From a checkpoint of a small image flow-matching model.
Model: 15.5M parameters, 32-pixel images, moe top_k, layers 8.
Training: 13300 steps, batches of 384.
Data: 38949 training examples, 131.1 epochs.
Rows from block 5 of a small image flow-matching model, named by matrix and row number. Rows with one number within an expert belong to one neuron, the router's apart. Each number is 128 + 32 x the weight over its row's rms, rounded and kept within 0 to 255. All counts start at 0. After the name is the row's rms in percent of the matrix's.
Before each expert's rows are labels from the 100 images, of 14848 (inputs lightly noised), where the router gives the expert most weight on average: "top examples" is what is common among them; "patch colour" is the nearest of a few named colours to the mean colour under the peak. Only what is clearly more common there than usual is listed. The data: photos of plants, animals and fungi (iNaturalist). In brackets: how many of the 100.
# router: router (model.blocks.5.mlp.router.weight, 4x320, trained with AdamW), inputs 0-159
# up: expert up (model.blocks.5.mlp.up, 4x640x320), inputs 0-159
# down: expert down (model.blocks.5.mlp.down, 4x320x640, transposed), outputs 0-159

# expert 2
top examples: phylum Arthropoda (67); class Insecta (66); order Lepidoptera (33)
patch colour: brown (51)
router.2 086 [133 167 118  65  97 123 159 126 122 100 117 123  94 116 141 129 103 136 104 141 124 158 119 175  60 154 136 104  83 112 156  86 148 107  90 106 166 160 151 134  94  94  88 167 110  96 164 133 114  99 135 141 110 105  76 163 125  97  63 118 133 127 198  76 144 168 133 101 131 109 162 111 129 162 138 189 203 113  72 105 103 151 139 127 119 123  94  84 162 143  94  75  81 154 131 153 130 124  52 137  98 134 105 120 106 160 134 154 123 119 175 116 167 146  73 175 107 195 130 158 109 157 170 186 129 141 146 141 146 133  97 153 113 158  80 132 100 137 148 124 138 106 106  75 129 113  98 125  73 146 155 152  87 139 132 125 146 166 181 103]
up.6 093 [154 134  95 100  99 167  87 125 142  73  59 123 154 144 141 143 147 122 145 139 180 126 105 135 195  94 172 108 128 110  93 172 109  81  90 129 129 146 143 164 114 103  72 124 118 179 169 141  95 168  88 173 168 171 137 125 156 136 145  74 128 105  97  94 107 116 124 138 140  96 115 119 139 119 147 104 115  76 162 109 130  83 146 105 110 116 120 145 140 162 136 122 105 118 139 133 162 112 132 120 143 106  82 126 130 108 116 116 140 102 121 161 141 172  89  92 232 168 154 131 183  80 134 113 161 155 143 138 138 136 135 110 124  94 170 108 121 105  78 135  99  99 102 180 105 107 124  78 100  28 120 128  65 185  86 137 132 215 174 126]
down.6 116 [124 148 172 148 182 115 145 132 132 152 227 115 112  86  88 133  89 139 127 136  93 160 136 161 118 102 142  86 172 112 128  77 137 124 150 103 149 108 118 120 118 179 140  93 149 117 114 148 140  76 167  71  94 149  76 118 116 122 131 119 115 159 164 121 190 181 130 100  84 130 134 154  80  85 108 119 177 183 106 113 120 164  95 153 101 152 141 181 170 111 142 166 145  80 123 111 114  98 171 138  98 113 153 130 128 153 145 123 133 157  98 138  95  28 157 166  47  85 100 136  80 124  97 121 147 134  84 104 151 121  81 128 136 135  88 136  76 121 121 101  57 141 168 115 178 136 102 133 113 188 104  55 172 117  90 114 125  72  69 148]
up.7 088 [ 75 112  89 111 146 118 205  74 130 116 113 133 185 146 146 158 160 175  91 146  26 103  96 149  87  99 118  55 137 127 110 146 101 119 150 173 120 142 119 133 147  90 122 157 133 126 152 133 155 180 131 165 161  91 136 161 109 107 176 138 178 182  66 157 145 133  89 114 164 111 145  84 124 164 165 118 123 134 124 109  80 102 115 125 173 130 178  99 133 121 180 146 114  79 189  87  94 121 157 129 144  81 172 140  68 157  93  98 135 142 125 179  89 129 122 129 119  87 195  98 131  90 156 125 104 164 149 192 160 116 135 132  78  87 137 148 143 114 103  78 113 146 151 132 150 153 129  81 177 145  80  85 142 123  99 155  88 104 156 172]
down.7 063 [157 122 171 115 155  87 115 112 104  90  98  70 153 191  61 127  99  83 117 126 186 147 126  66 121 188 122 127 131 104 148 176 132 113  81  88 139 158 123 164  91 148 115 106 112 165  97 130 112  79  86  70 124 123 113 102 141  97 103  96 134 109 167 133 115 105 175 164 137 125 100 133 169 107 132 105  94 140 117 126 149 124 127  56 121 102 185 174 104  75 124 133 100  77 110 117 165 150 140  73 118  83  96 120 123  72 115 158 128 167 157 107 141  99 150  85 156 150  85  75 135 178  49 173 133  72 141 100 107 180 166 104  59 164  66  96 145 152  82 161 178 119  84 179 118 132 129 191 120 163 111 121  88  98  83 145 118 140 143 120]
up.8 105 [194  80 117 132  54 138  78 106 105 201 127 113 110 123 111 112 114 125  52 132  89 129 116  93 119 116  88 202 148 116 153 101 131 118 120  90 144 124 114 148 142 173 114  94  92 161 149 145 167 110 119 162 156 106 139 132  68 123 186 150 209 137 150 141 137 131 120 108 129 139  80 155  50  99 155 133 142 153 180  79 125 124 177 149  69  84 114 117 115 168 165 194 136 124 140 143 100 136  97 190 165  95 113 122 162 121 101 105 108  97 111 127  33 162 111 146 104 117 108 168 167 157 101 114 116 138 116 164 121  94 111 133 108 156 135 117 130  83 130 112 126  78  98 170 107  90 149 155 159 176 154  77 112 149 142 136 118 164 118 159]
down.8 106 [ 80 142 110 149 171 151 185 118 117  85 110 124 146 187 148  88 191 171 155 105 161 126 149 197 138  95 161  93 114 172 132 154 130 121 178 171 121 145 104 106 130 124 145 123 166  92 103 164  66 163 133 123 113 134 132 119 128 143  79 107 126 171 120 161 129 170 126 127 140 157 173 134 186 114 131 166 126  97  74 163 151  98 131 115 166 177 145 100 103 104 108  47 122  76 123 130 141 118 145  89  84 114 109 113 111 140 139 151 144 153 156 179 198  68 174  69 107 133 101 110 110 113  78 163 159 140 117 150 150 171  92 133 164 126  98 156 131 179 115 129 130 192 151  68 142 212  80 165  79  92 133 138 163 117 121  92  86 158  95  67]
up.9 095 [107 128  98 182 117 176 107 158 139 103 116  90 106 157 165 138 174 110 106  84  37 183 120 118 123 118 124 164 145  51 123 149 222 170 113 131 157 182 105 145  64 122  95  79 119  87 124 124 134 115 148  83 136 206 137 164  90 204 130 155 129 125 121 105 128 198 150 178 154 163  82  89 115 170 125 124 112 146 134 113 120 153 166 163 147 162 141 114  78 148 159 125 133 134 107  68 100 110 132  70 126 119  98 109 103 101 155 126 185  96 119 131 143 110 135 187 102 146  77  23 140 161 150 142 192 100 124 119 138 114 141  66 169 124 130 160 128  92  87 134 128 107 152 131 189 190 117  63 194 125 150 126 116 106 120 148 124 100 164 153]
down.9 100 [193 119 116 105 159  54 148 116 104 145 157 152 100 155 112 138  76 146 182 176 182 129 108 172 165 105 104 110 110 176 141 154  94  97 150 126 155 134 138  84 158 131 117 147 182 122 104 143 138 127 114 215  53 107 133  69 153 127 149 125 173  88 164 122 117  94 124 126 145  84 179 209 148 138  91 110 110 150  94 151 107 124  49 170 117 135 172 130 169 137 124 167 152 117 112 159 167 110  93 165 134 162 155 143 181 165  64  87 123 129 138 149 127 127 136 131 137  98 158 157 116  81 153 116  70 158 125 119 165 108 180 155  94 122 172 134 124 126 142 153 108 100 109  69  90 155 148 151 105 111 125 143 164 159 158 103 162 141 156  95]
up.10 093 [ 87 154 141 141 110  88 137  90 128 118 167  87 111 104 150 136 158  66 179 180 104 114 191  71 162 122 164 110 164 106 148 140 102 107 138  99 104 143 124 112 168 115 162 125 116 153  88 164 116  58  81 129 103 187 183 152 177 164 141  71 105 132 155  97 178 117 185 144 116  70 118  78 152 101 102 129 129  92 131  68 138 119 182 147 143 162 126 105 211 113  94 104 159 154 122  93 120 137 117 120 197 205 151 104 106 201 144 136 119 121  65 125 175 133 130 147 134  46 144 101 142 134  92 160 149 152 106 137 162 147 134 102  92 111 175 145  99  76 134 143 111 171  87 129 168 119 135 153 149 168 169 111 155  89 115 156 166  99 128 101]
down.10 090 [124 132  92 117 130 126 180 158 141  53  77 149 115 109 131 101  87 159 126 101 153 133 156 136 157  83 166 157 128 154 182  90 163 117 155 143 111 198 106 161 114 194  90 138 125 137 144  88 174 111 137 111 181  88 113  83 112 139 143 185  79 147 146 176  97 210 112 163 153  58 161 113 147 100 136 121 145  94 138  62 121  91  94 114 113 101 180 122 122 116 106 173 132 163 150 107 155  89 139 102 103  98 112 139 107 119 122 118  98 123 143  98  85 158 114 146  85  68 104  81 130 114 190  81  66 124 175  92 136 138  82 131 197 144 178 162  98 169 136 138 119 141 205 130 141  79 140 160 144 193  89 184  79 149 180 126 156 123  48 108]
up.11 105 [159 128 127  88  70 149 153 111  46 103 153 111 148 182 136  93 133 160  95 144 188 149 130 146 127 155  94 140 133 156 136  98 158 136  93 124 155 180 141 115 124 100 140 133 138 140 128 160 129 108  98  82 131 104  92 120 108 191 159 164 132 141 137 181 108 116 102 220 156 153 114  72 108 137  58  91  88  83 112 164 139 104 105 165  81 123 112 150 141 151 108 146 117 135 143 183 130 111 125 177 141 149 102 112 101 123 151 125 128 123 110 132 169 151 105 130  39 136 155 141 175  95 106 139 172  77 108 132 140 173  72 135 149 106 148 162 118 175 171  81  99 180 128 236 124 178 138 107 135  95 106 100  99 140 161  77 101 155 128 162]
down.11 106 [117  87  73 151 155 128  93 173 160  75 111 158 102  43 120 133 181  97 158 170  75 146 152  87 100 100 123 116 141  72 127 145 138 102 133 153 188  69 190 109 129 158  88 107 108  82 113 113 129 204 155 142 157 134 181 178 159  44  98 124 155 155 119 150  97 155 137  67 142 146 128 170 104 119 119 118 156 145 174  99 112  78 108 110 172 146 156  52 103 156 110 137 143 159  92 138 138 211 166 114 122 109  60  86 133 126  95 157 170 152 142 121 152 182 159 138 198 158 144  90 107 184 113 133 137 157 142 100  99 151 147 102 135 135 122 186 147  76 146 144 141 134 148  56 164 104 132 146 150 115 138 172 176 143  82  96 144  75 144  86]

# expert 1
top examples: class Aves (87); order Passeriformes (61)
patch colour: grey (78)
router.1 096 [106 171 115  52  94 115 141 160 122 127 132 134  90 137 166 105 135 114 101 121 144 139 110 142  77 147 107 105 122 110 127 120 151 108  63 126 176 135 139 170 107  99 103 129  93  82 145 123 122  88 140 130 108 117  66 138 132 106  76  92 124 128 202  59 145 132 125  96 116 131 176 111 138 148 110 187 180 143  57  90 101 173 134 114 109 123  91 109 135 141 137 105  87 104 130 177 159 114  63 106 106 138 135 140 123 150 159 129 153 135 157  98 168 157  60 181 109 219 150 142  99 144 178 197 130 131 145 107 159 167  64 144 102 164  57 117 113 168 133 142 151  99  93 102 123 112  99 138  88 124 180 186  96 120 129 112 143 152 180 129]
up.6 108 [129 152 163 153 118 166 144 112 172 135  96 145 142 129 108 165 125 170 104 168 155 173 135 180 189 114 101 116 157  82 158 112 150 183  95 156 152 119 103 130 119 140  76 104 118 166 158  88 123  74 111 133 167 143 142 103 196 114  91 136 151 147 107 124 126 101  96 182  79  88  94 176 151 129  83  82 166 124 114 130 116 109 135 147 148 141 159 169 148 109 167  82 171 161 143 166 157 100 173 131 133 127 135  90 181 139 160 130 109  95 132 136 112 127 159  82 103  68 124 149  93  79 157 156  60 127 110  88  94 143 117 149 105 120 113 145 116  96 117 153  58 113 167 143 128 122  94 116 156 101  61  55 125  68 122 139 138 166  58 137]
down.6 085 [115 166 149 103  94  58 116 116 126  87 151 151 158 145 110 110 129  72 112 104 112 138 123  76 109 111 146 119  87 179 133 101 141 130 102 137 110 118 152 127 145 137 152 149 104  99  58 172 162 147 113  90 114 130 112 142  71 153 127  99 100  92 139 100 111 169 179  70 152 180 147  95 101 139 140 159 125 146 154 103 163 136  85 104 110 126 131  66 132 128  62 172 110 108 101 143 137 104  80  94 150 138 189 116  73 134  93 122 139 193 126 125 145  75 119 103 166 143  71 109 119 150 142 135 206 125 149 187 129 115 139 124 169 142 169 102 103 162 101 121 194 135 135  94 151 149 156 152  70 148 183 188 143 129 178 154 124  70 164 117]
up.7 098 [ 88 136  95 185 116 169 145 176 104 111 112 146 132 140 113  63 132 201 159 136 125 125 121 126 109 158 152 156 163 136 166 134 137 182 152 159 129 178  78 180 123  66  70 105 139 109 172 123 130 124 154 154  84 124 222  99  88 152 137 132 140 155 156 151  80  84 121 137 121  98 109 132 147 137 199  87 104 155 137  56  94 169 112 127  86  82 125 151 157 112 182  97  64  87 121 129 122 106  96 104 170 193 117 154 155  86 193 132 223 105 169 157 116  79 151 124  90  96 110 137 163 103 109 112 157 139 112 141 140 156  85 151 163  96 130 110 170 128  66 135  77  89 177 101 163 150 180  79 181 144 116 185  81 169  97 168 110 150  80 158]
down.7 092 [201 125 107  84 145 153 114 119 108 154 115 121 125 141 137 157 156  35 132 113 145 121 106  80 148 152 116 115  77 109  90 176 147 123 176 142 126  63 179  50 141  92 176  95 100  83 150 135 112 157 120 139  89 124  23 168 149 155 121 120 111  93 129 105 160 153 134 153 147 160 133 149 134 131  96 195 114 105 129 139 164 159 165 137 142 149 176 188 149 140 117 113 169 150 156 146 131 173 134 112  99  56 179  63  95 140  58 123 101 178 157 114 118 158 134 162 185 181 195 173 105 102 144 204 146  73 122 123 126 143 134 185 129 144 106 157 115 157 153 139 180 181 102 161 122 116 152 148  44  93 115 122 120 136 121 122 170 122 123 142]
up.8 119 [167 107 127  79  98 128 163 122 121 183 123  51 183 148 146 168 159  97 170  58 166 116 138 144 136 121 110  91 131 173 112 136 137 115 132 106  93 137 154 127 124 178 189 107 131 159 162 147 150 127 161  86 109 145 168 114 187 150 136 130 111 149  70 139 120 132 149 178 102 147 138 104 147 146 139 144 145 187  92  92 106 143  78 137 103 185  65 132 166 128 159 108  88 114 103 147 167  78 127 107 102 164 135 117 124 102 146 116 201 175 138  72 158 150 149 117 161 150  80 156 120 110 125 160 131  96 144 190 100 113  78 194 170 101 177 112 181 126 156  84 134  72  49 152 125  87 142  97 117  60 186 204 164 148  92 101 115 110 118 187]
down.8 088 [134 136 138 206 152 147 156 146 121 110 140 159  87  60  82  61 114 115  63 201 144 170  88 104 144 130 149 155 128 112 123 141 137 174 120 144 152 140 105 129 138  92  73 107 136 121 137  94  75 133 121 163 164 145  74 155 120 163 123  95 121 135 196 101 219 137 132 135 145 152  95 137 183  81 111 136 155 117 178 156 143 105 132 170 158 145 173 124  75 138  85 159 147 208 191 129 142 161 133 162 144 159  79 108 157 158  95  96  39  87 164 201 132  93 122  92  75  97 158 145  97 151 114 123 116 144 135  82 128 151 165  98 136 163  98 139 140 151 121 143 124 193 165  92 157 166  84 130 147 236 113  68  75 139 102 195 167 116 161 109]
up.9 105 [ 79 105 103 136  92 158 140 109 153 130 125 132 152 155 160 146 133  63 128 178 152 147 182 174 156 194  65 116  98 124 139 125 144  99 119 118 149 104 128 107  62 121 216 160 157 165 109 151 160 134 131 181 106 119 116 131  91 175 114 118 158 147 150 114  88 167 136 146 211  86 100 148 128 119 118 121 150 164 130 162 108 124 111 185  57 127 130 124 124 126 145 131 199 144 153 132 156  91  95  69 140 150 100 121 123  84 102 100 169 135 103 140  94 144 107 202 132 146 139 116 109 116 109 153 146 130 110  92 142 171 103  68 115 131 128 164 121 180  89 167 148 124 121 116 138  88 144 201 106 165 115 145 122 124 145 157  87 146  84 104]
down.9 089 [196 156 127 158 118  90 105 176  85 100 122 115 118 149 175  80  91 153 120 149  99 109 113 103 112  74 166 153 174 114 127  96 127 164 181 114 100 138 131 136 191 133  58 134  83  93 210 116 103 166 146  64 166 147 142 135 154 102 124 173  92 100 131 121 127  72  85 148 116 164 126 124 148 118 167 143 139 126 140  61 129 118 133 107 209 114 104 124 188  89 132 144 112 107 133 165  82 150 146 159 131 136 166 153 185 121 126 184  62 142 141 126 141 104 125  89 107 140 143 156 112 125 169 179  99 114 121 150  80  78 137 153 131 122 109 105 129 109 143 106 120 132 113 185  77 134  99  43 134 141 111 164 123  95 125 151 166 150 146 145]
up.10 096 [145 140 202 117 100 171  95 137 112 142  76 145 195 223 109  68 113 140 158 162 106 141 105 107 147 115 158 152 166 127 141 119  94 119 195 124  85 203 104 138 187 116 148 136 102  83 144 146 130 142  76 110 151 155  87 153 108 148 131  66 102  80 100 100 141 189 122 123 121 135 112 140 155 107 155 142  79 138 121 120 167  89 115 121 192 173 116  98 130  84  82 195 164 104 107 176  86 141 145 110 112 146  90 122 155 176 152 190 150  82 131 164 160 120 193  54  80 137 161 140 126  83 138 132 105 158 140 177 142 133 162 135 101 128 167 136 210 109  88 143 125 147 145  81  90 153 102 102 109  68 105 154 142 156 129 126 138 142 128 142]
down.10 084 [146 113 108 144 166 127 120 145  86 133 178 131 145  99 132 152 102 106 156  89  94 141 153  95  98 174 198 156 124 136 136 164  87  78  97 150 154 118 131  84 133 123 119 122 100  53 157 173 125 108  95  48 106 116 151 128 161 123 105 110  81 181 107 128 121 158  69  84  96 102 108 141 101  85 167 152  92 155 135  88 109  36 106 142 201 180 113  94 149 134 169 122 147 119 133 164 128 134  90  43 111 100 158 224 123 155 135 110  94 113 104 186 115  76 122 129  57 140 131  64  77 131 126 165  83 116 115 141  74 133  99 139 108 146 136 129 154  80 131 134 118 105 134 133  76 138  76  88 123  94 135 149 126  84 131  77 125 140 139 133]
up.11 098 [ 89 115 146  98  85  59 139  67 150  88 144 140  68 129 149  95 141 196 104 123 123 141  75 117 126  80 136 143 147 149  99  96 122 139 109 186 148 128 161 155 156 102 145  83 129 163 175 102 148 157 142  73 134 149 147  87  72  56  83 169 121 198 144  97 173  51  98 149 135 102 103  83 139 203 186 115 154 159 126  76 145 125 140 170 120 114  64 110 174  96 144 116 131 150 158 162 124 137 161 153 192 194 219 120 174 118 168 121 137 150 141 171 167 155 152 182 135 151 160 170  96 126  75 144 171 140  77 165 105 146 143 151 122 153 100 130 145 181  56 111 169 126 128 182 115 157 129 128 123  86 133 191 132  92 136 115 101 119 130 124]
down.11 082 [161 154 130 164  96  88 105 124  63 176  79  79 177 114 107  99 137 130 211 137 159  87 138 135 128 121 117 136  97 146 167 126 192 123 110 134 103 141 144 190 112 125 126 171 141 148 168 153 117 123 112 110 172  77 109 132 189 117  70 177  97 149  73 166 118 142 175  76 150 144 112 141 123 148 166 137 139 139 139 178 147  89 120 132 132 152 131 181 132 148 134 153 123 142 142 120 123 138 153 130  98 124 174  38 114 159 123 180 106 152 109 141 164 113  47 130 145 145 109 118 132 122 120 142  94 174 134 133 148 155 117 136 112  97  76 112 122 181 109 177 138 136 105 173  62 143 121 193 145 127 148  86 130 148 105 132 172  95 129  83]

# expert 0
top examples: class: Aves (99); order Accipitriformes (47); family: Accipitridae (43)
patch colour: cyan (25)
router.0 121 [198 104 141 165 155  91 155  93 133 149 171 151 176  98  84 153 119 103 144 152 121 105 143 165 113 195 185 141  96 190 112 121 138 173 167 134  22 186 128 102 122 155 165 114 157 150  90  94  90 161 101 124 109 128 132 110 158 175 112 181  45 138 113 145  99 183 111 123 119 110  96 192 143 128 134 112 144 100 165 135 159 117  31 156 167 114  97 139 124 147 115 141 189 133 134  76 123 146 134 112 155 158 138 103 102 123  85 137 185 121 130 128 118  73 113 130 122  73 110 143 178 146 112 117 134 180 103 177 143  59 148 133 163  71 153 170 122 153 144 112  98 118 141 113 132 156 118  78 135 122 125 125 173 129 132 141 160 125  93 131]
up.6 117 [132  80 159 163 137  82 131 105 136 134 109 173 147 129 105 143 110 136 163 106  63 138 158 120 118 120  55 116 146 104 121  88 141  91 121 129 138  82  98  87 122 165 150 137 133 165 137 144 105 121 152 117  55 117 119 107 167  97 155 166 128 123 102 205 201 125  84 100 186 114 230  93 148  97 132 117 153  95 123 147  66 123 172 132 135 134 201 131  75 137 100 162 151 111 148 130 124 129 177  78 141 120 154 155 195  85 130 156 167 164 105  87 152  97 119 142 135 126 138 160 142 108 102 110 140 146 151 101 131 127 124 144 170 115 138 120 120 125 114 132 139 117 182  93 171 167 160 148  90  96 132  91 105 147 174  90  85 147 121 102]
down.6 136 [109 164 111 118 119 176 110 170 136 119 157  98  99 127 167 119 160  95  98 164 184 103  77 135 168 176 185 144 108 171 125 148 123 201 134 122 106 148 161 163 130 110 105  93 137  77 102 113 142 164 124 152 216 128 138 141 104 142 140 117 142 149 137  99  35 112 157 162  68 128  38 175 129 137 144 173 129 181 135 125 195 162 114 135 118 121  60 141 180 139 150  88  87 136 119 135 138 112  81 178 115 106  98 103  57 155 113 125 109 120 181 176 103 128 132 141 134 145 117  98  97 159 155 161 115  97  86 164 107 140 135 106 127 145 164 150 122 134 126 154  95 163 104 137  79 125 100 102 125 155 119 158 159 132  89 182 179 135 137 152]
up.7 102 [115  64 137 123 119 113 206 109 111 162 154 126 157 119 106 155 138  95 116  84 133 129  91  88 108 106 150  74 144  75 164 119 145 129 122 188  78 174 114 156  74 110 172  99 123 105 131  75 171 148 118 138  83 111 148 126 136 136 160 142 147 166  98 141 200 142 126 134  94 166 161 111 114 121 136  95 160 112 168 150 143  99 139 161  68 106 138 140 139  87 143 155 155 110 150  71 101 126  86 124 145 143 123 134  82 127 135 178 153 121 106 153 190  83 192  99 109 124 203 155 129 117 146 113 160  73 122  86 102  92 104  93 162 156 127 139 131 173  81 142 130 194 107 125  55 157 113 116 169  63 167 151 136 122 146  92 110 162 112 132]
down.7 088 [138 188 116 151 175 151  85 156 143  66 133 168 117 100 134 104 123 107 146 171  93 134 166 138 129 118 134 148 114 165  67  93  98 152 109 119 118  53 170 110 168 116 104 183 114 138 101 143 128 144 149 119 166 115 144 151  72 148 117 112 106 146 143 152  92  82 110  93 204 114  99 133 154  89 172 149  99 137 127 146 129 117 141 173 176 102 115 139 133 136 113 140 123 125 123 144 160 138 167 127 195 131 127 136 123 132 170 125 126 138 150  66 103  76  93 127 135 154 102 122 132 155  99 133  85  93 117 187 155 168 159 170  83 119  85  85 141 131 146 133  39 112 183 204 154  97 138 166 132 167  90 119 165 117  78 162  75 111 144 129]
up.8 097 [132 137 165 114 127 179 106 186 163 132 157 106 144 165 142 126 173 139  68 161 132 123 153 168 104 134  74 162 150 143 118 142 114 184 127 117 156 140  88  91 153  81  90 125 121 125  78 188 167  90 146 163 121 113 129 149 143 166  54 162 141 166 196  99 108 128  46  72  93  92 165 144 118  91 163 142 107 124 123 155  63 109 142 164 134 133 176 148 123 126 111 154 139  98 149  83 147 202 103 125 143 151 118  70 100 195 141 160 125 157 110 190  90 157 105  73 108 120 157 129  98 156 122  87 102 176 174 155 129 186 127 142  90 122 145 216 156 151 149 130 173 123 158 144 113 101 132 144  97 116 154 191 127 160 146 154  90 132 181 153]
down.8 103 [109  48 125 106 140  76 149 109  93 156 107 153 118  50 100 128 123 133 206 161 156  95 105 105 138 188 144 141 173 111 146 142 123  33  84 112 139 136 173 183 152 141 136 154 120 198 146 117 159 102 101  94 145 101 129 130 113 119 202 191 152 122  34 101 166 111 128 131 167 149 105 134  95 112 118 163 135 152 129  88 175 106 125 159 152  88 105 109 183 125  70 127 116 124 121 118  94 122  95 151 172 106 136 184  95 150 114 204 169 112 115 147 133  93 119 187 145 161  92  99 185 110 129 163 138 135 173 142 158 128 154 169 144 181 123 122  98 136 156 132 129 144 132  92 145 123 166 102 127 148 115  83 101 151 142  82 150 100 119 123]
up.9 102 [117 185 152 107  73 115 124 150 162 125 125 105 149 130 140 121 160 117 118 103 134 136 166 114  87 170 165 156 130  59 157 145 173 193  88 133  79 175 140 159 127 113  80 132 170 140  61 112 117 115 177  77 160 157 140 141 127 143 131  46 107 149 154 125 163  84 114  79  96 158 181  76 115 136  70 123 141 134  72 181 133 147 120 141 121 115 111 104 144 136 140 196 136 100 162 126 155 109  84 124 111 135 144 142 111 119 181 144 137  91 115 112 172 133 146  89 193 152 147 142 150 123 176 142 151 160  65 165 179 144 147 139 161 102  75 118 174  75 112 158  59 128  95  66 112 121 136  32 100 102  82 116 110  83  79 214 120 112 157 163]
down.9 108 [144  78 114 177 133  96 128  92 107 138 113 149  74  82 106 161  86 132 141 139 125 159 103 141 175 141 130  95 146 174  74 120 103 118 123 159 148 167 122 116 139 159 160 146 116  69 218 156 162 137  97 168  74 128 148  94 141  83 135 130 153 163  79 113 127 189 159 169 197 154  97 152 233  72 176 150 133 148 148  52 110 130 129 136 176 161 138 169  74 153 156  94 132 149 121 163  80 151 148 105 118  92  70 108 121 163 135 102 135 111 135 110 130 135  94 171 113 127 121 126 111 160  98 136 146 123 171  82 112 122 129  81 167 216 172 145  64 151 144 142 186 170 169 180 127 134 105 130 121 147 169 168 168 120 177 137 138 157 138 123]
up.10 097 [150  81 179 185 149  78 172 127 181 177 113 206  62 158 158 105 179 163  92 129 172  64 112 142 141 109 135 174  98 139 107 112 157  97 197 113  63 182  90 159 121 155 149 112 129 131 146 101 109 125 114 154  86 165 182  84 142 161 107 157  63 113 106 110  98  49 123 108 126 106 125 172  99  73 140  66 107 161 140 129 152 148  85 147 163 126 142 105 105 101 133 118  67 126 123 139  91 101 114  99 198 152  90 135 140 193 151 148 127 181 165  91 112 127 110  99  93 113 157 155 111 140 158 139 124 140 160  94 111  69 157 127 166 151 120 114  91 154 153 140  96  93 158 137 157 125  66 154 164 139 151 166 121 126 133  66 158 135 127 141]
down.10 065 [210 193  79 116 124 143 122 124  57  76 176  64 170 157  93  87 126 105 175 103  83 142 123 148  93 168 176 151 118 127  93 176 117 144 108 155 125  96 111 100 155 129 114 132 118 117 130 115 124 178 149  78 207 111  83 170 140 105 167 121 147 154 159 134 160 158 134 145 152 141 194  72 158 188 158 191 156 158 175 115 151 152 133 137 112 161 118 116 103  89 118 109 146 100 124 118 110 128 224 152 107 156 111 118 116 112  90 102  95 139 111 119  89 102 112 182 131  69  79  71 149 127  72 118  87 109  90 173 164 122 127 121 103 101 205 116 144  97 143 141 168 195 145 131 111 126 111 117 113  95  99  99 139 134 133 165 114  78 146 129]
up.11 092 [123 108 170 126 117 117  78 146 135 135 128 127 178  92 146 174 128 167 119 114 159 187 206 189 126 125 152 102 142 191 106  96  74 170  69 128 165 170 144  78 105 109 126 103  90 124 137 158 119 113 145 169 108 198 138 158  98 116 103  84  76  82  74 117 153 145 115  45 175 149 101 173 105 156 131  71 151 140 118 140  58 121 114 143 175  96 132 158 150  70 201 116 163 128 154 134  91 169 175 145 117 148 168 141  70 149 120 168 136 148 113 110  98 135 139 146 108 139 158 170 163 147  88 120 161 116  66  83 102 175 132 138 186 111 171 155 142 113 144 148 126  99 115 145 138 160 116 118 124 192 118 125 161 120 130  97 191 117 180 136]
down.11 122 [107 142 100 128 122 183 165 119  97 159 112 131  81 180 105  95  95 106 128  99  96  79  55 115 100 125 101 146 133  73 117 143 148  69 184  97  74 125 103 161 176 148  82 104 161 142 103  87 161 136 112  85 143  52 122  97 102 143 113 122 150 168 110 141 137 117  85 186 114  93 128 111 162  91 132 160  95 111 158  90 145 113 114 119  98 111 116  89 110 134 102 128  95 103  75 133 130 100  80 115 192 111  84  86 129  93 124 105 100  87 125 134 163 134  85  76 143  95 107  97  93  89 137 116  44 171 167 182 134 105 147 112  89  79  96 142 126 113  74  80 111 115 146 134 120 149 111  98 109 118 134 170  52 134  94 114  68 116  83 139]